python train.py --model="image deblurring model" --dataset="crops of objects in photos (Visual Genome)" --train_examples=123503 --image_size=40 --crop_scale_min=0.5 --horizontal_flip=true --translate=0.12 --task="deblurring" --loss="mse" --arch="unet" --norm="batchnorm" --activation="silu" --widths=[48, 96, 192] --blocks_per_level=2 --block="sep" --attention=false --upsampling="nearest_conv" --init="torch_default" --residual_init="zero_last" --optimizer="soap" --beta2=0.95 --lr=0.0015 --beta1=0.9 --shampoo_beta=0.95 --eps=1e-08 --precondition_frequency=32 --max_precond_dim=1024 --merge_dims=false --one_sided=false --adamw_lr_other_params=0.0011 --steps=27100 --batch_size=384 --epochs=84.3 --lr_schedule="cosine" --final_lr_fraction=0 --warmup_steps=2710 --weight_decay=0.05 --adamw_weight_decay_other_params=0.01
Rows from block 7, named by matrix and row number. Rows with one number belong to one channel. Each number is 128 + 24 x the weight over its row's rms, rounded and kept within 0 to 255. All counts start at 0. Numbers have three digits each. After the name is the row's rms in percent of the matrix's.
# convs1: first pointwise conv (model.decb.0.1.convs.1.weight, 96x96x1x1), inputs 0-95
# convs3: second pointwise conv (model.decb.0.1.convs.3.weight, 96x96x1x1, transposed), outputs 0-95
convs1.18 104:148093114107102132129150132144105177124070116105175162116100127123108143093112120136165127166056130118122150110148094125120137102096127139162146128153151150099141130108114103117085107141130122120119114125103154140156101166140114138122107111123135141167109103161125081102151072116105149139
convs3.18 095:150143101135156139123130103133096149130124095092103138128122150122117176107157174136085109157116151131127128164151148107141134147115133160155096162092172114120162099116103142099090131128120143090121159147166132143165126155125158130154147119106112103119153150144178149092135155133114093073
convs1.19 091:099121122157106137089123121140161129121141118090160105121115110094130138109120114117120118205139126140129111129156127129128086149150096117131138132143141140163168160141101136121149092130125101136152116132084124126070193120142091102112137102126122109197112133146147114120162158129161159155
convs3.19 123:127146183088124102116112140134156154082102144151069124119112110121143125203169152111125140095125156132122093095155130124117128173120129163125126133131103129157175096159109120154129146125121139102105111114106139134118142128078118150153161124118105130099176151110103109098120133095138144120
convs1.20 098:119097151124123146127123130138122121118141078148138118138093125152163080138125110134186112132132145139128088113118118148167115106130140147095164066111130127140090136126119107135140112071162134142117133125157101128117130136191134128131114104113095110155134120150109098121114097109134219135
convs3.20 106:161140115133119155134139113123129143117108159103084124120085069179122159148113126142139143165081129145095134147183131124145132156122158128128126135126123106150132159134126108101093147124141175116104104142129163164163142140113138156156146117084124107098141112107157096145113090112180168124
convs1.21 095:134118115141126130124155111157136164149144113144117106158143121117119155147136130069146149135159136114142147150159107127109148147166101137098135168111166129116111122132128109111135165143126157155107088108122141099143126164166130115133168125091134107099101130177107103209118134118091065133
convs3.21 091:127143100135124131106186156114167097160144146152115128163079117124146104118089152130136121101144170142154107152159125136111125088126160147124159120175131118142131133118123137124112143109122142123105176131164158102137144158103138117164107138065148113109096118107157075141131104123158167152
convs1.22 078:133129132105124148174142071146118131136119158141137078118075129132104159126122092114140080156123137139161113156106109146125128115095140110082118066155130149131089102114136132129127156141131103152123134133136129129135153132137135138132118121118097107096074114118140129204132100113098187122
convs3.22 090:135125150099121118133126141130122133131155108117144155160093174126133096149141121082119129147102116152087126140135130128144098179093130101136137107095114112129129164129112113134163137127121156148113131151151173101111097103112102110148161157157153106066151157109068146097124134134164067120
convs1.23 092:124122134116139131133139146100135184151180132072161122137146125135118113125149133129125147108117146113121098144114179137130110108114126110152103115108143136095141121119228113168130125112150125117056192137147112104134106138135173143126121119137136138124132147091127144122146101146102131157
convs3.23 098:113083166096117107142113129150162152127143135081111117100129153147145134137124126139130089129083093136125183143163122109106155099129117149127114122146110117137150101112131121122194152155083127098155131132105072150136122108146121115119095174119155121150089084112132139132141158142148154169
convs1.24 108:105073115110125139109120193125113136089127127110153155116089128136122133149137142138144128128188170128147130146077088132135129113141144125126133158099151138120137104120123119161128100133157167135124113135136151096105159154124118140134148090102144076139114124121120112155106084117201145081
convs3.24 086:145158111128142148100087106137126113148144100111122121124108118115135159136088146141086114104062136165119128117123128140154108157132143158118114116146163150118149121151125159140082110131082116128058153126159108115123166137143158104059122150132128158120096125113145162119121160097134106095
convs1.25 098:102135124123132135137143115129132125152131115124128098111091124095110132114130122142126115224127142106153140117170084126164101168149124135108142119159161136148142108127124121128144117102137081168120140127128111144104209168146132125120136163140103131141106135108144174154162172125118164102
convs3.25 113:124133112166142162128145123158143115170145144107116121140130106175156138112137176100172139158151134124145164154141120139121109105169168152111097117178128088093134146137171143120146169128148099121125158143152182140149161142128146134082129138100141139146099119105128119144122151151135180157
convs1.26 104:145122142142127145100168175114131087162147131140085097147114128113136132129134131054114176122128122145069147124086155148131132103122119124116118110137123131144148134115095102158139129144136124129129117129148128141087122142164120119133112173132110088120137163125115158214118133165149084134
convs3.26 097:143148111130131157139100102115111123132143145098144105103106150138121173121108146085188161152072128127138136137134126103147103109145129158163126160103159161132117153113136111139122124130131090069137171136136136178158144074137104145141160104132111137111172107112096150136116170130113095114
convs1.27 084:164140143146049110171095143094140141116144129130093141122095100224145162142088137135131116115150141127101154166121075123090139093141140107141141127152106119126124136129155131111124122107143140119123131131163140132139121134159098162135138104140129127125126102180150152116147131111138139098
convs3.27 086:124150135163177145185137133125126134135131141142148152112102082162112148108121132116134131103099158128111110160099132129100177114106121151102136147149125095129139119098085082116139126150111126119093138149110113164112114124115138132089155108176152142098158158111154138130154132113117047091
convs1.28 104:164127139129117139118108157113120118140134108135095114203135124119131145118122145018149193116121144136102169153130128107135140139130074133104133122124126151125118152135137098142103133141161139124120114126147163123095114145149134137119112121115115122158127166147074130180130115133150106133
convs3.28 096:097112116122118104141128110133192151138125137112126166165087120179155153125154128110081116134142140151110111134118138167148145103126124117166109135106140147113150133131134106122124114104138160156130115123158121171111142171102129112093105078110100169146120126117119158148116084149141193173
convs1.29 089:071145128149106140084128127156078143162125141120158087139058122128137159133085128081117154129136146096134127144117060127137105143141110088136130183119117107153130144132153100134125097107122144130136124153120106163129135102130085114134147163097101093121102115135129139126150114126101142103
convs3.29 087:107119132129154130148139139118109133119152115151126095090132172146156115127163132098139098160226120059108126115080157103125148178096107122127145158122101111107143128129142131120160164167121137137158129146137134103146127137146142126167104159148107100152113131155151154145130129133115142123
convs1.30 093:114129153129102159124088141146114145127082133140145106134160138105113106076175137121111159126103192175116116080089129121121148148115111127147109096121167109093172167102158126113111095148123136114150123124092151104171137138091155150121168127125118122123135122087133100112100125113135134105
convs3.30 096:157090135141106087129165149162137160116119111123118139122145161109116138137177115140154167152138128120123122119119122138130131118140111170141131132153152115137149081163124126084149119153158143117174112153146113140094117109132174132113146133141157104162120058138097160144137113143130209122
convs1.31 087:155103169131124121146137098116136139131128154142134177098066123145096173120117107144124154159115123113146119111135147124134115176131160118114085072163120112135129143100140123129127154100127085123126125125141112128140201087126141136135106138122158144078154103107166118145109132146086172126
convs3.31 121:138112113122115089122141161139138096157117197141136152099157153114108133118118148122116141111130096150134136149150130160143148120118119118149100160115102156103167117058125149064111113107158127110168139120121128163110143125135134099122115128118123143174076133106143129058125103119096119110
convs1.32 117:117113145134140123151093131124154123104147123152145149127107132125146109085153124166117067136154159164122102118058105129116139103156132125194155125097143117175132133134116098121126128103111096111127154107156115101101149210137124124126105147127121087130136111128131129160161135128088119140
convs3.32 093:150115147121129147141136149122155143154148116109124104103124134157096115140173111153123159105132137178131126165147110133124128098179122093080169145109140154136133165148089120130126164085113140147112096169134137106165160096151123126115099114162127112125131189101151112120075127096138100114
convs1.33 090:126133120119178153149129142135110138140114122121123119130099152052120148102130098145124120118142142129145135169105089130129145163072099205126124128112136110152127144147131121114135127138137099146056117119130089114128130121098122222127157120108122134161128129116126138125138123136121157150
convs3.33 048:116145144129139142144101127111121133100176120154151141108142142144138129109126108097121158137149132149110123104135151124125164103133118141129109117131127092143186118066112183149138095084080123113097162153116099149112134088156118128134136115175184151136162121146125145137167096089092106143
convs1.34 094:136112131133118097132103103116170146118107118127140133108175127159118116113143099155119118136147139189146130105141199108119173127117129152131127149125114105118149149088113164101160107147119131142118144131126114142146137070128085133119165089113135138193123155139115125111120143107139129053
convs3.34 128:151104111092134142139116129117162107111113119185091166146158119165124183131162157151148145107159124111115139155160132136097117114151114099111120118127121076120130126125122097142157194151172180130130165124135125144121098100137177138139100117124156109134134125132141094134101146122139100087
convs1.35 133:095169093122133112122119056117139146146139130133132137100104133115112152122135153183141101129146123121181133102150138142148128150133134124046151123127136130124123118127128117111126136127138120140118152126111147082137110147113114130129120126130131154165140104125088153014135122121106136138
convs3.35 135:142104123119157101140175150133130122121131129129104137165186129127128120129148137116092095102115125107154125113119147105140094142130128121138120100175065084136163095127146146139130123136140091196130087154095153092149091135125160133092118164118146097105129132129122071132115129136107095146
convs1.36 123:118087095124142143084123135176046173144053128120191132125113147114147100121114123102139126119138162134141119110115137150174119137130123131136121113114123132086143098134175119128080122134134112120145151120099124116138144139120120109098110179131117106144130098146123149135122127130086145161
convs3.36 072:182139084095140094116167119080119135139123123125109148091127164159126164117130139130129156167138107091113122100127123116103097087107126130108087119107144127152090092112193126123158150155130107140110124149133093139130110131080130189141107094135119142120121125171128148117106094125139122139
convs1.37 116:132108100122126145159110148133152125153135136097133129117131117151069123105141108177119123130129112119133151141115118157075125177120147141123142107101112110139182156168164101127131081118170141120140130169069170148179138128125145144102118127096089113159135162113108153115103141148098141137
convs3.37 104:144124163145145105127119133204144160128173133141118154132116130118093108106188138133115109144112118149128152135107133134204136128130170131102169125131151136095134111174139157129134098106098121136108123104138097102121116147123086109121114095168119084132147136141140108139117090153093145158
convs1.38 098:144129145165142142105140132118142177046137108126125125112147128115165133133137013136127142116162130121097136098160097155095143124152128111137157125149138104119128121132090117091142122148140142124138107137110115080108113121133152113122157166136123108146141130119112153140176117143140134130
convs3.38 102:103150081107131120139126087136114159120150123121083126160105100126131108090091123061149144141086087122119114194132110107147127145142159147116114140148083145075129124105084123138111150121116147129133101116133112123164123131169127131083131112121142135094165138121130118090084128140120107110
convs1.39 090:127147125114139112110159122120132135144126141150117153097160109114174103108120101134124097120100168149106117095151190127133134153148134117145075125189050124133139197123141134109126150141100089114159141134118103136118132132137134094113127127093112127149128147113129147149097174140112134169
convs3.39 122:174127106099108141159154107114132152100117141130160098165112177159126119139157104072182152134168081097148172118129111134126126138117093113123152111159089129152147129123088108130121107156122122090114110157111121154096139101138129150178159123133107129129102122143146151125131117164145167122
convs1.40 104:156104111109137116144146138146165094167165134188124145113114133131109121123159124147115070121146126146122148055138193160106151143134144129162130125137137125161127133106062099104161121146091127123172092106103143135178113118111129117136159162130126122126134114129131131101122145152129144121
convs3.40 103:131104149117119117184170125119132157158131117111094091123159102122153109124128117145128144128157103089150116149110134122176135127161154143122102123119133111158093100091104095130110167176151128134176141097137105114153120161139155141135135129184181124146139152120162163154147137167144145155
convs1.41 103:114114108180106166142113150115079127128110145111154131143115108110117079090158123102099142147105153131083152135108138137198120128107132122154109117108068145130140126079091100129073093119113115120161134169130125128136169131129133124130158127078104130102117090116116135147129133146133114127
convs3.41 117:123136124164133158110137124120105091117168118116138102125124119123129107104122171094104115156131121146147145159114159123081106110178092143110159173135149142123136123073192147165081165102147104115102129135163129111160100136117155118134145129135089129128138168111098123126130171111142122093
convs1.42 107:134086112137145107111113108132091114130153125117099125152103147117132175133148128106124126124140129118131144073142182145135125126122128126111147135138147151167105105106056110086139181101140119130142092118121159135173136130140157121121138207131143115115121124156133147131113132125200150153
convs3.42 088:146138052125157119092106137120103162102132123124158160141116128155098137103111119124134109134155124122109120114154159136092120170092114146142117120118099116135129144142146103112144181157100132131139163113116088156121102151107139126144076161094098133123067113162100119157107136157110151092
convs1.43 065:134117090132140115099138109134106126157106082166148148184170131102117123139111159091172183184106108105111163107116132128092171117141109139133155209138126157122149123107089142156115102109130124126139117126094129114136101138122149122110110125149153130126138136134098138129098120117144092148
convs3.43 068:123139128146151138128123151133132158143160088096128131118147095102114121114169121129117107153150096129141136101096126153100126102105111098089151140138130138115164112165110154126158080114109089096122146125132112123161106139168158161098141134149086109108080145087158116105130149101115202109
convs1.44 092:118164133100112155142142150146171129120231130104154144137129113133133138129151125161126114138127165124108116113144117117081108131119141122147126136113150099135180180102079120095197125136120125135126129130113153126148104116125141138111141091138115139094124112070120099131135159115126119100
convs3.44 096:140147119182167113118127154129137121103148135163097143125131122117098106126113106118146137147131134101121113135137151122083130144142109139126132099157141132136092110104183141125058142112125109141068129080137105148071095101139147151178101124114068149119123123142139137133142114119136083098
convs1.45 064:142121145140131147135131118112156156147149131121156118136130046130127097098066114143117112080119141123131103122122138126146136114123148064147112130137135113104122124096206147127146125144119101135108149134116141124068115135124109068139136099128164115162129126088126111140135130131114092173
convs3.45 097:163139117080122115143114098092107125123132115116095146129149146137127144157155145136127135155157102128148172093119143088167136104150154110143117113125099077114107112131152164180144126085098118123073150126123110128085152138157091118148106086186121100143151127155131111142137107143136136159
convs1.46 080:126134168140117142124141089145130133141118063146136221101142128132123134125132131184107172099079132141149159129156148132133130143159112106163097126129104120128132146127106141105133116099136117121137145115110138135120122126131106139153162150110124126142190067151164103111131147126105166102
convs3.46 062:121150118132091124149131157144085159131126137123120088094142136110120071105153089132107111135142125117110124125093112160134162108072114108107136118119130146110140110131145119117106123139098134099125104128130130139144107135178115148086137133129025127136138099157178125110108129097098146094
convs1.47 094:116114087124120139123162125106136093135095128107114132120149136110164120126119128156125093143131103116152185092056119146147148109122131208160149118133104137151139120122099103121107108084140121118128155138145092121104118151133154209117144139101107122135131146141112166133147133126132121085
convs3.47 099:136142069132130109138138118145147132120126130151152181129121095111103141107119151108134102122079155105148142135059101135130100133162120111160123151119130135126104116166144103127101145137138107118140178131163140118111106153117097134173111136135072128194084127182126109154136110147122121138
convs1.48 094:147163128129154112138130121130100136122147126129075126113105120137144111156117098111131128083103121104120111122118101074168126107098151107132125120124180148134118113205145130210163095145143142116138125129143151122137134154126121147124089100132144132140124113117143134129128084138125135210
convs3.48 109:141123122132113100110140144107176097106143105095150142142130093138105148169141131140106123157141116135090133113136109100127173134104135080108127129129113141145156130115107156188138148135139115084138098144161068110148142106154112128078149102162135146172145119152164157107132134147166156165