From a checkpoint of a small image deblurring model.
Model: 0.715M parameters, 40-pixel images, arch unet, norm batchnorm, widths [48, 96, 192].
Data: 123503 training examples, 84.3 epochs.
Rows from block 4 of a small image deblurring model, named by matrix and row number. Rows with one number belong to one channel. Each number is 500 + 40 x the weight over its row's rms, rounded and kept within 0 to 999. All counts start at 0. Numbers have three digits each. After the name is the row's rms in percent of the matrix's.
After each channel's rows are labels from the 100 images, of 14848, where the channel reaches its highest value: "patch colour" is the nearest of a few named colours to the mean colour under the peak; "place" is the part of the image that holds the peak. Only what is clearly more common there than usual is listed. The data: crops of objects in photos (Visual Genome). In brackets: how many of the 100.
# convs1: first pointwise conv (model.mid.0.convs.1.weight, 192x192x1x1), inputs 0-95
# convs3: second pointwise conv (model.mid.0.convs.3.weight, 192x192x1x1, transposed), outputs 0-95

convs1.174 086:496505515354500547489478504436496469494518531519496501491462511506647503477532494525465505457465502495483501471502472527522494493504493486484473487507540572506497478503498495506487524496501364499492647477492516526488470504500510514495492501498531505511525487450530511493505457469503513497
convs3.174 100:513532496507458511482451511473482497499473583495468499387408467490556530448532497476504541475527499491511512505495373450499496415504525596548543519496468519476496562482483526541496487473446585500533522534512504561437491540497524415503467560524483486493483521443455523482543535464497489477
patch colour: white (80)
place: centre (68)

convs1.79 098:470510527501523573574501485539498474489458539603468484495507602498480484502546542506524447564581499497454475475513510481521368508571577495504474511528473393500581483456536473517492472533515452524506531514559503485494504548479550514373510497530429486415596554453499489495491486513498491520
convs3.79 097:502490519430522487521515514498518510526431450458520462480560454572519457486501532476463552525511503533507438506560504479470476520400457489523536472459503521455522541517508443432475460521466478475518432458478510479480478530415463543454455484529475587339512422504515502583483493501485478466
patch colour: grey (73)
place: bottom left (33); bottom right (25)

convs1.130 082:519347498494507523465490498518539458537501521461521496494493602500503523483566505433532490508519495498503535544518505538532500528255572479489438502493506456401488499459456566504563519404494522501459577482500517477498467494515518509478521502514458520476470515495485488509442494502482505574
convs3.130 085:432556491521531531447500521435511474488513441519504455479503475493510581490482526504503544498474485507499504492474525506470415507497502456519508533469466513483447500496432471458464532554450484559506429539489452572488448485592551512628512466496492644364511507499532403516505489469574503478
patch colour: white (100)
place: centre (59)

convs1.74 104:495475523476468493511492478466426449503485475541499500492475484500536503512500517552525506487520494494514502514511517471527493438497486557539502479508536456497514491531491538386501513498513485510503449462376492529414485533499521516497472504521497504526495465476520496492496490506503504496
convs3.74 102:508532478509516458518499538475457488446490558490483478474468494474442457398483551441509508438465474479504490515496457456548496476487529557504530558482529532501516558496494492545511492533455544500489507516543503496478475535498534488517520495464503492504509454436431505524495531526476528508
patch colour: white (100)
place: centre (65)

convs1.78 085:493555444407550560527478561481471431510494548493507520482488542489530497486533443443520517521485491456477497507552530436516492550593481526465518495480446546509518529463492460444474516463533466504467447576523431496494558566486528532503617529483581480491476552523514472495494485482529477489
convs3.78 105:508537492487506445515557495499516469445560556481499532518510631365495477441493441487477527596516506530505429488501524546525535470487427500479589493492475506569506501523519501515442443513513455498534468476486526518467510504532513515461506446446587579511495509525550448460475532462457451440
patch colour: grey (78)
place: bottom left (25)

convs1.70 095:506522456514503511483495514447415514523491456523531486462499501494508512474506528485467511487516500486448505501507500526485480509495498534519538486503510570500517554505474575470486474508568498516415471513468498487527532493504571524488468622517531516505502424464521492526574478473515471451
convs3.70 043:523532446554476449475520458444470461501477495500481521503497477499497521471502489538487493495514520474504453458538541484480496495467519559497528490477500533475500505494475459516491451494481642461467564508497437510449493486519488481473494438468444503444540508505462498521504534516494455472
patch colour: black (100)
place: centre (57)

convs1.42 085:632474540495470490536501502483511532528636480589481489483511480493496445544524466528496495469484496518515487505573539554519493564597408486500453529462499475404571502554446555518512455523517515488561468365482504513483521511492473488506499509523555560524540487493483502518494500470489503594
convs3.42 097:442466519476494509561576483569513512509467553426518454556492445479512367519552555399517533463530498500480551569474496496482478506479513533481485436497548528554474459532587459561509467522552452491526454459493488490496492463587507458546452544454502492506519507506495549440524482595496493486
patch colour: white (60)
place: top centre (32); top right (26)

convs1.151 105:570464483534494488470516452515471486498580516539532473503486417457498472520391499522500496505498496489502482510493488529509511573545490501502486465472506426221536498495508455522338478606485515520510499497491480541503589510504511506527458488518562555435473495498495529502517504518555506357
convs3.151 128:631471535504525504513485518504477500492490502517576505510521568536515468501532502509502498452461464487510495496423505474499401506482461485501443508523508494633523492507483422468385542464531540405477509500497499524515502489380519512496494478477527339533504535501507511544490496423426507594
patch colour: white (87)
place: centre (52)

convs1.134 087:554505487457468479484517495499492486519567460440547483493516560469504492451282518545496494528485493507510592510543509513488479479505548490501467476501488472505520521504483496499520499492498481499507493491507516489515480504567530511481460502512578496549491466491482459510513500504485498503
convs3.134 107:600534530506544523505483498522494470521457502477557404500517480473504521517433508459492488483465467500503463501490504473491482477474444501494507499532473501542474497493497467495441523503505496395532507518482519515488452497675485502495505500449498706477497485500513542491494496438352497557
patch colour: white (98)
place: top centre (45); top right (25)

convs1.144 080:638492540565518475505499473549491487589668479482579448485482547421503476554449479459475480478497502507518512492558487518541507452452431461475481477431512440496545495482413439527717499509499487535480545433494527516558481465518486507518484493501541590525515515507496532517506501529407510507
convs3.144 104:394594489423468472521509496510486504460496434495517384462443470521526497483515504445493496597518497488504518449555464509530568495496482506441549482424514500469430486476454546506648484481461461543498483495493483534526451537469495499439431529505496510522495527490491467488511502475569505437
patch colour: white (93)
place: centre (61)

convs1.10 091:488497526509468492442547508513457494461494520392514463577432411497445432525506412525478550526500511454487487476478473538530511504516471511467535496488469503494514437484556444429510497553540447508470526504534535512544561385503442520501559494514499507521483521453505525445491562390432518524
convs3.10 097:550529502412485399499519489471487496509477549515482447399509531547508491484477508488567479537528482498518502478488482533430502439526535504460513482492572619466503481484451525475524528495558475516482493525419481475479485508468462484480419456499529451501498515478480477474361465461547456468
patch colour: white (51)
place: centre (52)

convs1.45 088:687482455532473474491494485520458488661562485480638491459547492425497498491533538466559511492462485491473509514511493551509497492425528466515543493454531531497523541485343566510543485504519489528487440440505497474502494525596519538511507538515583506532428486496495501545526482542514492456
convs3.45 094:453479542577478532456437503528458485484529475501501443490503473510499493476416510602479513520482531489488499513513578492523488496499489501499500487458523483520421493453598515507484479541445633527467546506536458512450544466531425513504591521480459505517518485516548503494491524526571517533
patch colour: black (100)
place: centre (65)

convs1.67 103:529478521535496415506507518548549476468517552458524543564554497520496574481413578497541503521500510530479436523551430566487451465537457516443499441492492521491483450518521458527513537539522474462523508601579508465520527512494449518456571483520606497558538560401468559466525497502470527491
convs3.67 094:513529517611452524536444503525483477517491512511520492649472563535562484478469526538521520448512461501499603461483492470566429443548516530499499488513445489571477535494524497491516490465404458504468457535479467468499454484493529528637529515553527488490486534506533502515524579489516511501
patch colour: white (97)
place: centre (65)

convs1.75 050:504488531503466466476488475424447462552503482456493472476537514484627513519527517507520508531508511550548485498498502457533502487455539504471486456498613522488499520488480528495491527510533457497473543470545498496569482578516511522503507510526485496498531518449505530528482411497480499539
convs3.75 071:466468545521406503519529516527367466450495437494496487477445479478457524421499472446568457446453488479510482449520539412506482516489482556511503531495485533488503504486504501508499456474447483479500442497477485476495488493502480546499495430518512476530551445493456518547458508513527502483
patch colour: white (80)
place: top right (31)

convs1.166 109:488554488447497571510526505485537505484491441512529529601570503505498455515444472498489533574509514503470514497544481442437519497469482514546571559467481427500524405597498440579519465508513487496480492470479508552417456540490567519520517492525534511481532470453505485425468529572447519572
convs3.166 099:430520481613550512533501495514466480485519487500428563588445515460437485504501547495460503472578509454494468511440499502537555475502474510474459506459447442524474567481530482507493513516510490503571487526470487580565500450522565494512571425478475466509506562439455490424478462454456483565
patch colour: grey (61)
place: bottom left (25)

convs1.169 103:500548494445485525563517523503493481464507489403487498524526553529503534530469533546473495533491522511524434498494521506516564408451569511551507535514463652521586442508501438429480568513515493483456517495483513492470494458475490497529512507502546536441527472498500512449492505471436506429
convs3.169 088:445596526515514462492458504499525406530486495526538531550517543465514529530504491493512493528469498550503619485615495506487549519471429516530505482519493452534495531511513453502499462490436491510476474550486377559497491519510552479385525520544582472417494580489514508509522493504486502511
patch colour: white (85)
place: centre (71)

convs1.88 108:511505535461547568459523536508498506461554401435503490529491448513478504440515528476460489505433520532497490537505594509438511460455466395485467451466511486518481520530488500533494509526519490503461516506538582494474521495487428416519499474508513490468527516465483441505483588557444528489
convs3.88 076:473485518433538518524495567508545507523494476517442469538490481492552485471510533484478574487466481409487463502530548499469523479421476476537513510413502448473461471486504509528501533492530448508500478501447531473494509490519538531423477574548489484496517474461473416439461595486494557526
patch colour: white (89)
place: centre (71)

convs1.39 093:493402481516505424458569476476559547468508510492509492510494555464432498610489465461488477507444507488465487511497533484508515486472465482493458517508549496521465524608545476552501478470455450467476573472558498515400402434517490531512524494479408525546472514487490546503440563504523499490
convs3.39 082:472469490559493626460478511491537509432463523489477450509516577515606517438530455534490523547465463434503520488499532454545463482459518474464502517508426507492511432520518502500490499515522436467535504506440483471509499453416492432556539484510476547454536506465480513538471628657526442471
patch colour: white (63)
place: centre (61)

convs1.159 077:533501506542492447489497497502519499487490513451584513509560570450494533542615484455470504524504493501510634513489479536498512477452520595487500487499520508435455494549522511511478492427532532506485498383516482535524499468573491502515485492490490491459489512507525510507534507473445501562
convs3.159 111:526508551489537476470540489505533557526546527509563501504471444484508528491490534501543481493401531489486659508416488454481483448537479527499572594525488500551458500488499483484436505475625532528514506512502507495503546581576499506501498501460495475543520555499503643537526494505536501553
patch colour: white (73)
place: centre (69)

convs1.181 082:543565466552476489495489493477481559518652461493558475484530538464488499529556494549491474466543490443540410548528481516532509508507473477459472552427523467449537508511470456508515536456486524504496476534488490521492484487444481484477488446506552541464531472509518479508461507493494504467
convs3.181 092:553492421383503534549532525560491480477491510562463468498440520478473519491523530502468516503540505563517533498509480455489448504485496502576515446529492527451526499509460500472539518501454449489513471553511396534445497464492518489470491494493573605460548509476502410515470500535503475455
patch colour: white (100)
place: centre (64)

convs1.35 096:448559483518513554516481601491407533535469486471518508470555509589504544504415550525540508532512524525497531523613505508553505508473529544448458479507549621483540504537436570498553501505496551532501488443509506520489577497495433502509418482509606475533501539490487512558520486529456524572
convs3.35 070:531529352510545479511556532523481516466541520510549510487437579541530411440589500447505465461466496551514635414523444505506525482566454456534519450515480493530550497476473506512529468452480488485546481538522536479464451512549492447522547465516517422500528458523460566518520526511504514470
patch colour: white (100)
place: centre (64)

convs1.116 094:492484522527551513459526507499512561523472503538533500480538471471542520528466568482524588496517541483468521478449453594497485539486487404429463429503510525503523523495493532504501500539445501537508428532453583513477510457471473577483443478510503492455535494558500534515545554499542543412
convs3.116 076:523509473477518526506493434436474481435501458426448575469467368452477556459457503411500531436523512500500469493504478456435528527558548517521493537486491540475508447477513468594520496508519474504480525461458517492486514455570528518445484495530504582555537531489441546502551519455536500512
patch colour: white (99)
place: centre (59)

convs1.127 114:506527550465478335478497514559549508490505413530506488523569477498507574346491484471503541503492489513474474573523425504472490540505426505441509535502515548507499484548542568456488501497464554483524600526530522670466460512507477502486567510485532494513511478482499508492497516494505532492
convs3.127 097:491481465553501530532480562490509389556521477534506489539439470458490491450493584491537502508567487499519518474505498513515481503494548507484555516526551513506492585400580519469472511514489509482525510475393455523427503467499505474483540481565494574518514559492395467430485520448501604497
patch colour: white (71)
place: centre (80)

convs1.168 104:501492563373507522512498551495415535494541448528522467468504493493516500479516506515532535479532490518398506479495504458530494533485503540549525498492529493506506521473508486430476494499498407512521571437493534530501498495505492510496544445571547507493491497211497514517477449513482518486
convs3.168 102:489538546333543497503540416509440497452493552503524479515609471534485510560520489461475506480461556564475503395498489432425486465512564484524568516506470518508516546486499521491510544510497530506508486516518461530548561457513412517507448471513481470525488482445523484558514483469515468508
patch colour: grey (62)
place: bottom left (25)

convs1.161 083:500523453489572454496570580513533373548504501528492447498497491502521495543479494510507572501491490490435511543513556539541493562528513505510504450488530491503475530495461466534468541471520372497521487484490532532546473505495514532487571491508633515553429500457536482538520515465501521481
convs3.161 120:487518543434496501515486410558385455426503503537493495539509543497421499526519470561484502489532509516489506447491463473368481480536514556471553513443531440508466468503528529470493489503461572520503460541450479462483520484526477500495440466466517492531522481485472450538467488457537449521
patch colour: grey (73)
place: top right (71)

convs1.41 091:594507476519490502462522604474473516512590492538638499479455397346509457532261528606490483525497481519499517501562470500478475515525534508505453489462489481443487505527506371491561506491494493496487486521507505516517495480569488518487476506528567502504488511498495498511494499489461503549
convs3.41 091:498475497497459499505519488536447511516482491482346526528532405551499526516428514522455447489464505462487508468499465526498616538494481447506474480477505509402584493501471502485537502420485505387472506471507523530551535527360473498502490464499461504500512490498511522491515496472392507517
patch colour: black (66); white (31)
place: centre (43)

convs1.138 101:519477524466504515481495459507516516437555528538518482473501507501505573320453490501499514559478471599530521588454454586524492534490553517454533489476443525495503509592545494563514506463464478499495565412521529517486404443525475500500547466554483489490476465468516570517489494490472533486
convs3.138 084:490512512504547492477535482490499442512449521520551499537474546537425451575506596533513517474499464504500511413464506511518531578486494464488477551498547467504494499473525455463483537514565483494522540518517460526526530493462501548552565528460469508566491509513489463487533524453497565511
patch colour: white (100)
place: centre (62)

convs1.121 109:523512417399476575439554439499504506520511484490535499496424505501495486571509523550529485460538503500517525499488600516548470485490468424512459483509504498499498520553522408590525520496517583508466415479523483460452534497493434524451388483472485504564493472435495523527510518483534506507
convs3.121 085:429522470525516511547417490559577559459501562469496509465433502505590466525483487524519504516464482473575516518461523511518538532521519473522496548532428534515508522602521526442470509449532422483501533545513561507504440477424473442516488539501489505481501407514549533494519405500479490543
patch colour: white (91)
place: centre (69)

convs1.173 089:616552523541500510500484484495496492548793501486526460436494492363501486509520512509506485499492468493507493516536465492512504484459509503494473561338505475474568572516441456502498473512502499497485519437480482487488541519467501508521471504498503501493535488499487511555480496543512492498
convs3.173 099:323480533575541497467498514542535475546554524460527503535521488470509490490537493541536497496516576483519512524541468504558474463533462534463518504548503505513496481486557507526405510488489562568522476519548572448502516473492472526475576499543461508505461460518461515501477504424575505600
patch colour: black (68); white (31)
place: centre (44)

convs1.184 091:515493465484499484495510448535494506541415495583561523491519444465502491527744494436495488473483492503502630519485492519506501514458570574500476479525513469509486521492482614520478531477463483518505445534495532517540504465632458514486459499545528499464499472501504499520484491518536500518
convs3.184 092:463471458461501517479548479543503494519520523484437538504503477479480471478439486493450536522504512514522504474479500480548525526507539484536527548464502519446529495500432559507598448473498515420476519472519468569491478521369508456600494482476531435480506536511531508459490489595530507465
patch colour: white (92)
place: centre (67)

convs1.122 103:490530474462554495438504528490554452526521396453515471580506575518494574526493437524524555539544500507456515475538494518467496474453592476398476510480477437508466492532476574511530501580499518478493522526403491496591498486477499513489522480519563523564556413456460509460508511432439504489
convs3.122 099:511485494480524544490527526520501477509473510463503470467490517554456475543468487452474528517465498524532459512531547477518469506506477514555485528503588470491514511484383415449553437552586470497497502423585483533417480497458555491540505527428516499462564400500470490535388392562523511454
patch colour: white (100)
place: centre (62)

convs1.31 074:496583491485561485448462506476519359518546459479543514478515581446524543495529484544568527506551536444396539523521487457495483560451477504464532497418490440525499584429489551509478517479500470479502488435559484507425512534515604521498582528504425514462496451511507517523503488496482489471
convs3.31 095:542525487462451565495424585445558500520351467507524520533532531523505485554475514423532553505541466484533596523523551559461476572578472422494461451476520511491475512583462540559544475512489549517574458534531572541495472538466570471477451566533497517423533533507493553603516486554446546484
patch colour: grey (63)
place: bottom centre (32)

convs1.91 103:504516477472532535493512482477509531502456513479533494498530479449499514508747474470484485504494501480494571485558508527471502477421462553511492447512492498497464497496500611509517526426474476522536480517478523506516528482601507510511471492516504488449471486494520521501480501556512497477
convs3.91 089:665603456505457537500518495498528466479502512467469451517524536428496466493479485548455508469545503501526524460518473487490466512455501479493527470472464493660455503466510555509424496488461494558487430516486441500482558513573497494619503484479473361494495513491506494513524503575592538524
patch colour: white (78)
place: centre (38)